config = dict(
    crop_scale_min=1,
    kernel_size=3,
    stem='deep',
    num_labels=250,
    init='kaiming_normal',
    optimizer='soap',
    eps=1e-08,
    merge_dims=False,
    one_sided=False,
    adamw_lr_other_params=0.0028,
    max_grad_norm=3.0,
    batch_size=128,
    lr_schedule='linear',
    weight_decay=0.1,
)
Rows from block 7, named by matrix and row number. Each number is 128 + 32 x the weight over the matrix's rms, rounded and kept within 0 to 255. All counts start at 0. Numbers have three digits each.
# conv: 3x3 conv (model.blocks.7.conv.weight, 240x240x3x3), inputs 105-119, a 3x3 kernel for each
conv.139:147092100111076075175094084198126125145213162067099130065058117070147073176163104089122082125141104116092205146091089137113133095169082123111112161126122073114106091136128083182117106102141116116118182114136124092162125164093114156128161165149126177184142127106085099210117126149084151109135124149109117133056119086163203149163105059142163166182105087123114114125182164092079181134191119155107129141113088
conv.140:153154132134112082116132102128130143152110108128132074185104102206126081162115160134182086103149103054148098047107152044140100115062154085133211185090143123159112118129070151120124128192174188165145119134095128061124065094172103163105134116131130137123173138121144109105103162177081166166047131114127142119108166141139132170162112065135098078089083114074130164139089094168057095141169168191102167054129155
conv.141:106126159117152131128168077160140127143111142141151112157177099141125101217069114117095109130123111119090155157128145140117178125182180120152148105115139119183119189194107083179140103096100037091111136160131182168123140128155132190174130118093122096172078143096122108139098078062109086087111108142135173193101134112115132122154151209101102115133099084159129137145045163091126158093125088090144184170182092
conv.142:147109155175153156149141085143100136150071120073157115195135114094139095102108163099141115098113173122190171117039147132125188131112123167135120131129105154104116138148129120123107092138176121098175094167173132130130097161143072104117111105088108114115185102138089119094139095138134214157074189159095118090077142102149132157103110206151150154136104069110060129141086156094140164156151126143164201162125144
conv.143:102053073113083073108066147117150153216157163137132166134133129090155080121116166119104137093131119111117152079116127055145080091109068133148147098146138113166146094101054067131130140123087158178161067142171084128117145105130149173149104103100143116126160136113160157073115130098114173161102106115151158122128154140147136115086100072157137137098095150145134117099171088182149065074143235094170185129163103
conv.144:089140083096124111152104173111197147115126115153153144112053161247242162144195119180179148092073133113142168107059098136128133097255170158197077127152096161102136080072131103133160092083122132201124136180132150115135136061120124126118145131104076101167110140092136134140143112113162120107086150117177182143084128139100112088167121145098076115166141145101158046107096118076075153136115151097049098127149153
conv.145:167128083127185162151111085089204148169126146169177166181103122114073109142114108110163101069115115159124118142135152120152139154105106149164121218148132112112134112113136070141148130131159125084117094149101079118147101159117153124149110141111084109091106044077054117105167123136130088171207122135147122164105158097164189162102158145143131132155169129102152125077098138126137055096099084116158094122124109
conv.146:095084123092126112118111121141124130164123181150174161205168091121145148052094179162177077128116115134113078160126087134120158147112176134209119136163129082131133110137085111139139174098130103166129119105131055102074076137127146087082149154100113135088148075142154102186155120133120115136124111085138225142172158162119090099136110179149115151093085154152087141117108116154133109107167106123120106134114117
conv.147:145123161118166082165121151171124174074155102080123124166090158098080010147151139188158129100102139125118121133077118092040123059118179171151104115130092135145105105119154108133102087112129152116128065077101120161158133100133126079171089058114109132121099089137112135125129169134083149130131184108096108155097106105117101086075086124073072157122147129174207106154170132146115066155153111117113150132118129
conv.148:120115087101136151103178089176120152144122163138171128181081143149136087157112083094115107079126132119118145134148155131067128126147125184151094084135121130109080081090091124080126078131108126077070112106090161151125063102140091077107097118112147096120137095127145102166140100066116084078130125141104130102112089082136143096087121097156115108088088145152155095144133161168124128073083104108058062096128099
conv.149:155160125131100145101114082121167168117141117085087040140121110134172150151169140099104098098155127188174168189085134145113105142149099106121131109064131134161165142127071167123143107178121099152081120096065162088100134125080154194097163113142176076139118113084151132152130119136186152072115087093100061073113141132147117176107092133105149081175110149147135163076163171089210130139140141138162141130191153
conv.150:127182179109130108112174155130158172098084138090146152078217077123136136096129109081127122071077075058069136128157201153154098143147137100139156104187127078076046249172165077076141127118111071095179066084102156090148124154134159147122130093102115122177142124206119123138139173170119158131152132132092102129123129108098139111122111158084112163177156105137133171120111106183105168127142086133200168124147139
conv.151:089096114156096104155148131123131193127147106161119172089132154104124083173070117183136155103135121113106129100125147138078117191096150084101158122053156098107102081145173038152226092163097088176152119134116105116141122122074098127114173132127191169152092169138115120103103136073177166138080150111112138116105150098119075070181117130101137110148132125088084143205116125168123090090119131112119155107167120
conv.152:139110146136124078106148104106126118147181169146114145074123162193104149141126122093169097108116053109105138134117118135092087112163078119127152103201183159079093086153127085105153182140150130106055153085170119114121152127126109135107121151192188141150110105166122173137113071150084149174188130232164172154101150183098130132157111169151122162083056087145112095109123130128120175133105134153099152146104125
conv.153:150134121132134055138067108131125128112140062106100092105147093223127140159164195177122110135153182177129145125081136126117176181124119127130143129095159117184135154143114181130090133160125112141136129117138148112122103139154085068092125106140170179191175132124117112136078107072194110081142153158152157128113140133139151133121117072166080098096098169136106114138148117120162174137154117157117132153115162
conv.154:128154141134108130105116156108132101132157097126127123096077058123122131112141147120162147142138125126142134182107105104134120122102112135129119112157156156137098109184134131149157098068132122135150130133156131161141100130108239155117188153195109148117117179160116145166100147115067136123099140125124071106114132147083161153143135118151170163125163191141148093142118104117138180140143104101149141166153099
conv.155:164155141100102143105132122105124146117135103130120137089106104133097088084042117091135140143110101162110095154136064110109054132079135138139149124050090103090126115120113084087104090078089122150107124128134142163120112103199173133152086124148105101138149162137131140136090119090108142135128202126122117130043177125098144111156095138150138103104110135154143101144111116156111120167109105129155178049129096
conv.156:133121136099134138137155119144138150118155163103163105150125126117135139114192132110148121122087092140173137166156112137103119114096095148124123129183115140142117115137102205146079142152089146093121156132177092145115156158134119072103129118118100135119114150086122134124109150063084107089183199166095096073060072107138146170179125156117067112197147121163108114135116091130098058105171107115085117167150173
conv.157:116133143231141094111163096144119124089128168082085109169165028212158174124123102155159122101118108132143095196129095138182101140039076144154140131143094137135180178124077079137234086087162135138166158146082098093181116112175096135152146129152150079197159107109139153058112086148079111146137095059118216162166116180068060121183188168126110166110155115221133110132171118092055165143099139106063136144143112
conv.158:124143071113151097100059051156115110041115085120135177112097125170135236169215181164115117116151106124148131069155160100097155163152143113120081120093170118138146100138137171157148153101165162113184096129150138087153120099134079196132079107084137177094118160131156139137131124176105104150118063180120135124175129118120133152119086094126131139210144113101063106065108115096134186168181085118136154102175131
conv.159:170149148104111116129123167132101141098098112151156163113105135163110135138157091162147142087128129115159113159156232198132136203087159066115123115109156095151175154209187106087120057154100184173151185166173132150118126087149186097108119120172064125098123136106175109137111120135102180103150186144133171180175153119117106154114103147097090099124145147129098126098143097131096095062137074125112146120166176
conv.160:191144135146058161160092122104120052148149082142147146139111097161106181143109140117122128136113101133142096123116092105171048125218097172136149189166109111121068111121121086093114124113169142096152126090140132093133123150136080135109095102094103126108113129131088126148139141150129057116147158133161137143102123082160132119123116090180091142138125144035126145076108149101171153102166128178111085085100149
conv.161:101110089152149104101054134114148142095104098108073111101154098112132106160120141088124130117063114123098118165114123103120144094101168133084137098139092100120101122148137098113116163138093108081063107101172104064128179122111105100085195144079137132113066128088138106105106022124140088094134108135129143169101116129161140155138130139082134130120123191137115214099077079128167137166153114165190118111101128
conv.162:035084099182167115091185143117147062079123083120079097120079137133143112164180105120156128101108165135169098140122112173132063150108154145136143130107092130136143150143123136100130152148124085131147132095154092091098101107080162140145159119150152150138116141148202145126201105105129164127102087144145137139103107121149147123177172135146102106117119123068096171096151125120143141104185145090112145121192099
conv.163:162124193163153146044085182093188117143142150073114119146168134157148176099110172117127129151121167120079163154105120146104122086194110119207123136066117110067146114055168169174107134118113140167097100132100157136149090138117199145105209147123132126140166192120198140112124104066123155144139134141144186104118091120141173107104105056096128176110072075104153117125181113120153151112066140133159123175110129
conv.164:183113160131100174113171152069127115090145099112072104120142140106088161138144110120128131080171087178086155125144106148117133101126146124139106124134129121062106175099135159191173177145121109147079146137145157160170146104137123108084107141095130140113124139173159112113097128148101095118132076120125113032147141168104108084109099117105116117142122158072108088114085136089117118139157119092178091106144085
conv.165:154154115142176111133160111123141151056117051151074167141117105148111166108134130099134111191159189141086135124100115146101072169036139088114056074035096083117172113088062102139186137087106111185081179085147160106101159140106154127135140182116168074122151104115122164154159143152133083169113118106120101129121093129132124155154104111107124121045129090123084098094096136125081125163160139076143099137085146
conv.166:127107113128115143119097145136116155100081103132104086115154107101139111110125064169065169106127118118137139109194125120097120148135103184119106069124107154133110079088118114118162204102132112174164119148138100170133111094114176121104126124122154173114108099114165064099053094152115127127107120090132120154130086070115141149126093204137155150081078102180181116077071162117122086115210127151115093122124167
conv.167:148129113172140095139102119103082167075143090203125178096146134123114056115115095085153070087179136114163181103113151086152153112130067102081109086149068134128113094103138151093175102082151116134132135117163183144186129078180094094098138087143122138152151119163109111130122066032170132090148129094169106149164092165130081117200124114172137159083145192120106149109143152139215107113115107111168121132163137
conv.168:147110150153171163184181129164121159101087102060055090123155164171148131153183120211175152165107161142123155128125111185141114176188106140149083143095152140147157135186156193133093057105188132086154161105166208154095106151134059178158140138149129115138152103158141164128115141132138165141076142142133160137118125126075098177143151078137126104108169158134141071149157111104130149087099112155073084106157146
conv.169:115111125088068101128086135112126162159124097079170174145116159122138137140126135102106047148143124120124148163119139127063111185148118124058138128041088115121151214132121113192126156146131108103083091135127081145162147156121192128148173097075096098157124152124104166068119074112136128118110179130115090093162151150144151127121140098118087123196159084148119113133121128094170115111116114139118111144082137
conv.170:144131159140106134109138104052107097124201089043123110156093121099088108144149116083112110131128112156085133132110147136159147078147139130122115126152157149119121086123100112098148132058092138102121168115103093116129110142112149151129176120119136128081130159165126119094116128103141138115136150117126130097138111112098100087160137127124081101141156159099128161113104133078159092106160111125125101163133093
conv.171:104121079120136125093133103084102122196159178192202192111101168083130133121161162119190151181182129079122061135090134047142189100162167178070130149163102148151101160074123148140123136100083118125113203112165144098077107118111139122112090112150126104151159114100125114129132059126154089161110158133200118104035058070123096096081123106129160132053055095074101095118107142104139072138140061115099134078158134
conv.172:188130077126209126136125102114085153134125128169166134125084168177097145097117082097137153178113125112125149124106160155187106149183139123140163142111124110089097092125163141068101205104147173159158109127134145165124126116154130107113088113121140155094109168125129161170101109143143055130163133115144251185106142095073113137080158106107100137090179093151115151137107124115120168158182124112151094083169113
conv.173:173166153150129094130131121072120103161093110183178136155110182109147141124159158123115151045060090114077133148086149106113125160097161129149165116096101146100145105110180082122097153143126132150101148164115102140135112074128168178128176139173149137158112132108090091070168187175136109092161116188144108131152129102132142103105179124065103122153126141164139112121134123128096092086129132079115093089114124
conv.174:137147167101110153083114173079139077166131214068149089145141125137091133142137085154121143130091115093113123119111095145111135142129125130122176124078135152067167160100102173128095141135114098151129103112116133089107060086139090098151133114107175169186158170189136201171126125128082104085061063154094143115098144083133094079122137139149102132131134137094122129163097077171162133150082118169158122186144112
conv.175:133158169083125137163158091070084146158187098143106149119090142113097125097089131137125146169116165141121064048103158121114208067155086114112107209164125133179157148132113120108108132102080042108073167104176139153117111099131141155136151214109137134143133079097138156182109192133127147176084150124140108130126103103206157112120152117109138132134107172133111111118099153139169117142093180104080112131145146
conv.176:109066148117087125105147137127125137152128147102197106148077117190070111150073124094157191169142135109154100114117114209098106164130054129140110126163137128104135147136141120145140066148153179178126142179049076137096145157152110172129082103177146107136129064126123081079148117113098155153095236152123101138117126099245151152121181178102137074161134122104169069121096085148083138165112194077141150164111142
conv.177:106178113067122056146166126161142160118117124145158205075101150140123183152088148168215126133117158123138096112143128129113199157073112135126129089133120094093102194059076145202129140128133182100169138107060082071135132072170114144127101146119154123141177127152137096116170222132131147117065178126122086076145173152121130129123072101127099129149088104102085173092111124100135151108118107139141155130126135
conv.178:144118144153106129150135120130127067223128087106155207160186161151099166184105143122087130110114144123156129152167081138119124050144149089156098108176150126128118124193108100105121195103088115145135170126177119175142116112149163095172060084107115082088113163201080092132083108145150124151154116093092022128100130212136129126091158080110173152170110097133142106104122092071083127097090129052118178138112146
conv.179:038082042112098063128097201121108087146134137146147147126055114132078117195100097196128139158117124164172189107142127111174122107081139121147130114144146084162100118138124196097145132098147103048156107146105157178210154134083127155112100077131136113144099082102112129164125065124185116153216132158129158180156126080123071169122168187172130147163124112033130119143092152107106122127141079124107140169070087
conv.180:141103103127116205080114099104158142139093076176160139144117075093151180138188091086117137163143124143151088108119169122129136141120076134110123094118109120135071079083179099072193138140195122156133135107088125132127146151097082085078154133099152150109148103066190219183153177096103103085119226156084137162127139112127183101117182136091176136136158169082190142159164115129117047184170126151151110139159187
conv.181:111148055115126078160153148153148184114148155141126087131090135116152100079101106109163107197118118051094098062091148164146094119131125092119171120141101137130039177148072183169113161198098150133119072071121069111114136193184116092118120216126177180178128178114155168125137140111189114137146132157168144176131092099070113112185157138107108113148099133074113177118117119122105121099134104102107069110211202
conv.182:184221149159136161054189138141161179132137138089016049166196222082096113080104138113115187112106107107123155093139169037161146115116158116103116102094123103076123146107162176159171131094122110103156059105056107110165193153077130135064130192134107149116119097141144132112169076065120123119192137104150145142174155178156155079168163124103152192087123165100092011128082139129138084086128124151100061121171089
conv.183:136128164175156129034108138136158156131089116071103078143159113101108035180097171085135079104186055084089075106144164133193113098190094131140161132112062134153123173215120133149099086113128067080099151137098147177129145177042166139140124131161107098158192149100133182073165115127151182119154165074137066111107088174136173095101101090139146166078076105206085121120086135074144212137150149194168166139114171
conv.184:158134152196140127122144124106115045120125150134131154169071161143083109083126189154178074147132142173170167171156125170113120096133134144148113184134176126137121135129096155101124081139112157145183141067168085103126137161105117137145036138109086108124127125114047157108133187104122183185098137150162103127125158134138117142121182164113144103070113170169134151120125081188106143095140058105120114125090148
conv.185:194159116074136103138121185154145170123178167115098102163151138125123202123105094061084081096130107160143164187099145129139134079115106151139145106113098089138108099133097159123143111081128139127123105145119139165181135129129116155137149132108075107066124088106214099106129139189106127140149067166164151178162136105078092133138060071121116091130124130121140095111155061172101143178163130191142187125140118