A small multi-label image tagger, trained from scratch.
Model: 2.59M parameters, arch vgg.
Rows from block 6, named by matrix and row number. Each number is 128 + 32 x the weight over its row's rms, rounded and kept within 0 to 255. All counts start at 0.
# conv: 3x3 conv (model.blocks.6.conv.weight, 240x128x3x3), inputs 16-23, a 3x3 kernel for each
conv.105 [155 171 144 141 143 110  95 150  83  65 102 134 124 169 119 120 157 124 148  36 135 158  99 130  84 150 103 116 139 167 135 138 134  99 165 146 105 132 114 102 118 153 116 118 105 132 151 137 168 171 128 123 164 161  73 100 138 126 133 146 147 143  68 108 174 140 160 113 154  93 158 145]
conv.106 [138 145 118 140 123  99  76 161 146  77 175 202 115  97 114 140 102  84 143 107 131 136 188 150 176 154 117 162 124 182 138 124 157 105 130 117  83 147 139 170 147 128 109 136 189 123 113 125 123 152 126 110 135 126  73 112  82 154 120 169 101 165 148 194 131 132 196 196 182 119 147  79]
conv.107 [133 149 172 114 113 190  89 112 200  92 114 131  79 140 120 171 153  73  90 130 153 197 121  83 177 172 105 110 124 136 170 144 141 105 181 165 171 122 200 133 114 117 132 128  43 138  69 144  70  72 135  98 115 172  94 114 120 137 135 129 150 127  99  95 129  77 156 142 126  89 107 111]
conv.108 [129 143  81 214 160 149 138 179 126 128  65 139 126 112 158 139 134 136 164  96 159  64 109 125 103 135 125 118 142 107 128 141  89 120  63 129 208 165 138  70  67 101 131 127 122 143 148 157  96 119 148 104  99 112 124 136 112 118 211  25 131 129 105 148 141 131  82 136 126 198 138 107]
conv.109 [154 137 158 101 144 140 106 146 113 134  80 150  91  98 123  90 133 149 128 121 141  71 126  70 106 107  57 142  81 146  87 141 137 115 134 153 119 149 121 114 143 133 146 120 108 126  73 143 124 156 159 130 100  83 163 126 151 111  96 112 118 121  81 100 190 151 106 186 206  28 146 138]
conv.110 [157 129  85 205 134 139 116 161 107 114 170 146 171 100 153  97 111 214  92 129 169  43 143 122 135 108  87 175 178 192  82  49 131 117  52 122 118 147 145 164 124 124 182 182 174 116 151 151 136  96 154 117 111 141 175 198  74 157 126  94 184 152 133 107 158 131 165 137  99 139 146 113]
conv.111 [190 133 154 179 119 115  74  61  73 117 120 169 140 170  99 115 138 104 145 145 151 102 149 109 141 111 109 114  94 182 117 178 134 151 123 114  37 123 192 134 162 181 114 169 129 135 112 146 172 109 126  97  94  38  79 123 172 144 114 164 169 150 151 170 156 135 124 106 129 123  82  92]
conv.112 [119 140 126 162  93 102 178  88 139 132 153 141 103 148  31 138 166  78 104 123 101 113 176 116 138 150 120 134 107 113 148 133 175 118 110 133  72 130 172 142  93  98  59 129 111  95  93 119 120 110 111 114 113 115 120 141 132 106 116 121 138 111 128 125 110  61  73 168  73 116  91 139]
conv.113 [115 151 181 102 123 118  91 147 127 125 136  53 166 135 140 115 181 152  86  38  63 139  80 132 132 161 162  63  92 144 100 103  96 168 154 199  92 110 142 130 172 106 117 158 159 124 104 121 128 175 114  91 109  86 177 179 157 116 146 134 131 113 119 140 117 204 116  83 163 181  95 169]
conv.114 [104 149 173  88 162  61 115 112 188 144 153  74 107  82 115 134 114 163  81 123  99 135  94 111 179  98 133 122 138 159  91 137 112 212 125 139 169 123 143 132 123  99 152 153 155 150 129  89 124 146 173 150 162  97 174 100 157 149  55  90 127 101 116 105 127 151 103 147 132 156 122 148]
conv.115 [168 105 115 164  89  80 120  88 144 101 115 183  82  96 146 149 163  84 139 176 101 156  68 168  85  60 124 112 129 152 105 120 151 142  98 118 146 155 156 151 127  70 206 127 224 186 163 136 134 153 183 111 128 152 150 107 147 104 121 160 139  67 156 200 168 148 137 104 137  96  78 114]
conv.116 [ 93 118 106 120 110  95 114 175 114  94  99 126  99 133 166 133  82 101 186 100 157 104 173  98  91 119  78  98 147 166 120 135 194 114  63  28 163 173 133 130 153 122  68 105 101 103 140 168 186 156 140 137  98  73 124 132  43 168 116 136  58  92 100 152 114  43  99 142 160 155 196 182]
conv.117 [171 150 103 131 195 135 127 150  73 134 141 154 190 158 148 135 157 104 110 118 110 157 112 169 128 126 147 108 138 124 160 188 146 132 115  97 122  91 123 102 129 120 116 136  85  33 114 128  98 125 169 147 170 134 142 124 154 165 100 121 195 137 157 125 163 148 105 127  81 140  76 125]
conv.118 [110 166  66  84 190 119 186 147 121 121 103  82 100  93 179 117 194 109 162 156 175  83 131 110 130 144 140 209 157 216 130 134 180 150 176 142 109  91 135  68  98 139 123 130 106  89 125 129  91 127 134  81 141 160 153 139  91 122 118 107 115 129 156 133 140  79 155 115 120 123  85 100]
conv.119 [170 159 144  83  73 100 130  89 104  71  93 107 118 129 180 156 167  79  85 157 144 127 143 133 115 114 155 111 144 195 121 107 158 136  47 137 115 131  83 136 151 123 122 120 106 209 177 111 157 150  92  71  98  95 116 163 111 172 133  98 120 141 155 128  65 116 162  62  69 123 126  86]
conv.120 [205 155 101 165 185  81 111  47 113  92 154  63 127  98 142 144 125 134  97 109  86 123  96  86  99  86 176 132 192  79  94  93  82 126 110 111 188 160 131 112  84  56  82 115 158 130  95 170 129 154  74 136  59 137 121  88  71 100  46 109 118 139 137 136  91 120  80 132 100 159 126 150]
conv.121 [126  94 129  66 125 137 127  76  63 143  79  86 182 145  59  91  87  89  84  70 108 155 185 166 157 133 163 182 136 184  92 134  78 114 137  94  67 157  79 128 151 143 142 113 144 129 159 188  87 110  69 122  73 138 130 104  79 136  63  91 154 152 171 122 155 129 143 116 128  77 135 139]
conv.122 [ 87 118 115 199 160 144 123 118 161 133  82 121  84 144 178 107 111 135 105 145 145 136 138  95 148 143 145  27  73 146 146 150  81 150 162 136 168 124 128 129  77 104  91 120 171 114 112 132 131 101 131 112 125 143 148 134 191 189 137 116 151 151 159  97  64 151  92 103 135 128 122 106]
conv.123 [105 171  97  93 137 136 175 185 109 121  89 113 129 120 139 135 128 109 161 139 205 135 176 128 121  89 101 154 142 130 150 164 158 153 149 129 147 137 170 160 131 120 116 131  88 147 109 144 209 167 202 107 100   3 108 133  87 177 132  66 121 137 166 137  81  87  99  89 104 130 101 132]
conv.124 [100 143 164 120 118 161  58 110 138 136 115 147  91  97  92 122 120 124 175 151 199  88  78 108 174  84 151  77 123 178  83 137  94 119 114 122 130 104  84 127 136 141 134 102 117 116 122 113 216 155 128 107  75  63 141 133 180 113 121 147 112 162 105  85 161 139  85 111 115 140  92 126]
conv.125 [122 117 117  49  77 106  69 100 148 121 110  76 154  92  89 158 130 144 202 153 169 105 128 126 124  99 160 215 188 186 163 162 137 158 104 102 112  97 131 151 142 141  75 151 113  87 105  52 133 121  80 100 118  91 105 138 142 159 122 142 196 116  35  69 116 129  97 101 115 119 130 163]
conv.126 [ 97 155  94 134 131 158  98 128 168  75 130 102 178 114  96 166  55 135  98  87 117 177 127  66 117 110  89  67 155 146 106 134  84 105 136 125 122 153  89 140 113 142 122 177 174 161 167 122 128 186 147 181 121  90  97  97 143 112 127 149 167  96 103 170  99 110 101 101 162 116 163 111]
conv.127 [144 101 136 150 148 155 169 123 147  96 133  54 109 147 108 121 154  70 112 120 114 163 129  74  90 170 159 133 152  89  92 140 147 103 119 227 159  96  86 205 163 135 134 134  86  61 143 169 103 101 129 130 155  56 179  78 131  69 100 143 146  57 116 137  95 174 149 117 143 102 164  93]
conv.128 [144 111 134 128  93 125 126  82  81 127  82 134 132 116 150 139 175  90 151 177 146  99  77  99 129 161 143 135  95 161 163 114 133  94 137  76  99  79 154 123 139 122 126 175  97  99  95 114 116 129 118 121 192 182  97  98  72 115 168 127 124  59 105 122 182 149 161  80 126 141  79 105]
conv.129 [139 108 129 114 141 135 102 143 128 118 104 201 162 119 182  48 116 204 173 164 103 149 188 173  98 133 134 126 177  87  93 128 152 139 145 145 126 114 130 112 101 117 110  98  98 133 117 140 149 106 178 117  99 138  65 108 122  96 126 102 131 162  99  94 151  82 101 147 155 155 106 123]
conv.130 [187 161 109 112 144  53 128 162 128  86 170 122 147 109  31 113  74 149 150 133 110 106 165  93 167 132 130 124  76 140 141 174 172 137 200 132 126 133 158 139 163 183 174 164 104  98 158 141 129 134  63 105  79 121 123 156 145  92  98 144 128 133  96 163 154 163 101 152 110 112  73 121]
conv.131 [242 102  80 149 177  69 178 163  57 156 182  84 195 105 157 174 106  89  73  94 147 160 143 113 149 119 181  73  92 194  80 138 142 114 115 164 136  86 137 147 104 119 184  90  82 107 141  92 129 120  98 152 178 158 172 110 158 137 204  68 142 188  90 110 133 156 102 190 149 124 146 111]
conv.132 [129 122 176 100  76 107 111  89  57  63 113 128 142 197 133 122  80 144 108 129 181 144 110 157 119  96 115 104 136 103 112 170 149 135 189 139 187 126 141 155 129 141 121  78 136  98 165 140  80 121 102 118 121 114 182 109 135  74 182 138  92  73 139 131 103 153 133 153 119 122 116  59]
conv.133 [129 171  90 125 170 155 156 134 106 164 141 177 144 119 117 105 113 109 116 147 153 126  98 124 114  83  58  89  90  66 119 179 158 133 173 138  95 128 121  51  74  88 138 148 119  79 178  96 160 159 196 126 132  81 114  73 111  75 106 103  84  81 101 155 125  93  86 115  75 159  58  90]
conv.134 [101 138 126 121 175 105 118 203 107 102 110 134 168 167 140 122 163 118 136 131 225 121  43  81 128 135 131  83  58 151 134 115 138 124  92 148 107 150 163 136 173 178  90 142 194  98  72  56 148 131 193 143 155 108 156 103 117  70 160 184 135 121  94 116 140 128 137 183 148 149  88 105]
conv.135 [147 148 191 151 141 125 107 168 137  93 114 156 133 126 179 119 103 144 108 119 130  93 116 137 141 147 138 138 143  35 130 154 124  93  92 170 148 126 132 114  73 144 142 132 139 106 129 177 101 138 106 134  93 133 149 110 104 109 143 119 104 170 124  96 163 111 108 145 157 117 181 194]
conv.136 [163 117 119 168 150 118 102 107 153 115 122 128  83 114  76 183  93 126 137 148 113 109 122  83 116 106  79 136 221 214 124 157 133  87 183 121 177 159 105 157 169 128  95  85 125 160 146  92 114 161  85 143 211 128 139 116 146 151 138 147 122 161 150 128 120 156 109 109 101 107  82 155]
conv.137 [192  95 189 165 138 144 142 108 113 128 100 120 126 156 113 112 117 130 148 156 137 144 154 161 129 128 111 154 129 137  58 176 134 168 130 140  73  68 136 156 173 102 158 162 171 121  90 125 109 151 136 140 102 164 134 101 131 183 159 128 122 102 110 105 144 112  85  81  90  90 152 151]
conv.138 [124 119 131 133 113 131 121 119 123 129 143 127 115 150  85 183 123 146 169 161 113 220 192 185 121 140 116 118 103 113 130 160 185 133 132 168 156 163 115 127 132 121 150 139 132 146 123 111 134 149 149 126 125 101 155 168 161  99 128  84  76 110 135 143 160 178 146 106 101 176 103 158]
conv.139 [152 105  75 130 118 129 188 154  92 121 154 155 169  79 166 114 133 102  94 206  77 167 202 150 111 139 212 144 144 165 105 155 161 137  78  91 124  85 127  87 186 104 130  92 120 126 138 142 122 150 154 100  52 107 140 146 138 137 188 145 122  90 177  67 139 132 152 137 152 105 134 142]
conv.140 [ 99 199 119 118 149 112  87 186 156 151 154 180 146 132 141 131 111 100  96 168 167 123 169 151 180 115 138 133 124  99 114 159 102  89 145  94  93 110 126 120  84 130 147 120 151 144 154 141 126 119 109 189 142 185 161 110 111  95 139 223  61 171 146 100 139 187 130 189 152  79 174  84]
conv.141 [118  88 125 107  62 128  96 100 120 189 156 114  94  98  90 121 126 160 168 108  70 132 127 150 164 127 134 106 130 147 174 118 151 150 146 141 115 123 125 106 100 139 136  92 142 146 158 139 141 190 146 102 143 156 143 119 127 122 140 101 123 139  93 108 105  71  92 103 159 113 113 116]
conv.142 [ 84 121 112  96 163 109 129 123 144 112  93 129 129 173 122 121 186 158  79  93  98 119  31 104 115 134  91 167 149 186 100 171 129 124 142 158 140 106 130 113 159 135 139 199 138 110  77 132  79 135 104 125  77 113 121  81 170 151 130 160 124 107 165 155 126 142 141 185 129 148 119 130]
conv.143 [117 178 147 129  96 129 178  97  93 126 114 114 118 107 116  82 141 118 108 191 107 101 169 150 184 152 198 105 187 147 133 108 144 146 121 160 163 177 121  98  92  85 178 164 108 199 203 116 162 178 215 126 154 121 142 123 143 126 174 137 158 170 125 170 119 155 162  93 104 122 103  83]
conv.144 [139 144  98 131 128 160  30  93 151 119 141 115  67 121 145  88  90 121 150  76 156 137  98 130 130 119  86 119 118 154  74 106 153  92  94  92 151 108 186 217 136 103 137 145 132 166 173 139 120 131 102  93 131 102  87  75 125 157  59 118 157 132 121 110 103  56 182  91 142 128 128 172]
conv.145 [143 108 130  82  99  95 154 127 134 175  99 195  96 127 130 166 114 109 147 141 132  76 148 126 120  98  96  69 126 121 121 147  95 175 154 190 110 119 122 102 116 146 143  91  90 148 136 172 110 117 124 123  74 135 108 132 167 145 141  78 122  93  86 151 180 107 134 111 158 101 157 175]
conv.146 [136 167  85  71 125  83 132 151 125 166 100  99 104 158 174 163  70 101 125  84 107 176 111  67 179  90 124 118 127  73 164 122 186 148 164 147 108 109 100 141  69 104 131 131 159 134 112 105 128 158 147 206 136 120  56 122 152 106 142 111 121 112 112 110  56 106 197 124 110 150 127  87]
conv.147 [ 80 117  87 117 149 137 172 129 170 105  53 146 114 159 107 131  79  97 122 114 120 108 162 152 165  93 153 150 132 115  76 132 117 153 112 108 150  93 170  92 140 134 105 136 118  85 117 140 114 104 146 167 134 145 201  63 159 118 201 125 191 189 160 116 137 136  62 141 114 176 178 106]
conv.148 [158  88 129 184 118  53 153 211 131 132 123 164 134 189 220 165 158 188 142  89 130 130 127 147 117 107 102 129 100 115 137 121 101 135 210  82 114 147 180 130 134 139 137 147  85 152  54 153 123  76  99  70  96  86 131 117 119 163 114 128 133 155 149 113 112  55  98 139 144 121 201  90]
conv.149 [116 135 112 124 106 121 162 127 161 198  66  89 174 122  78 155 177  92 112 152 146 113  88 151 105 156  99 101  87 137 157 124 168 103 120 151 128 183 151 192 148  98 101 144 187 116 119 157 163 129 107 112  95 100 135 170 136 183 111 169  95 121  56 182 175 109 149 111  88 130 100  91]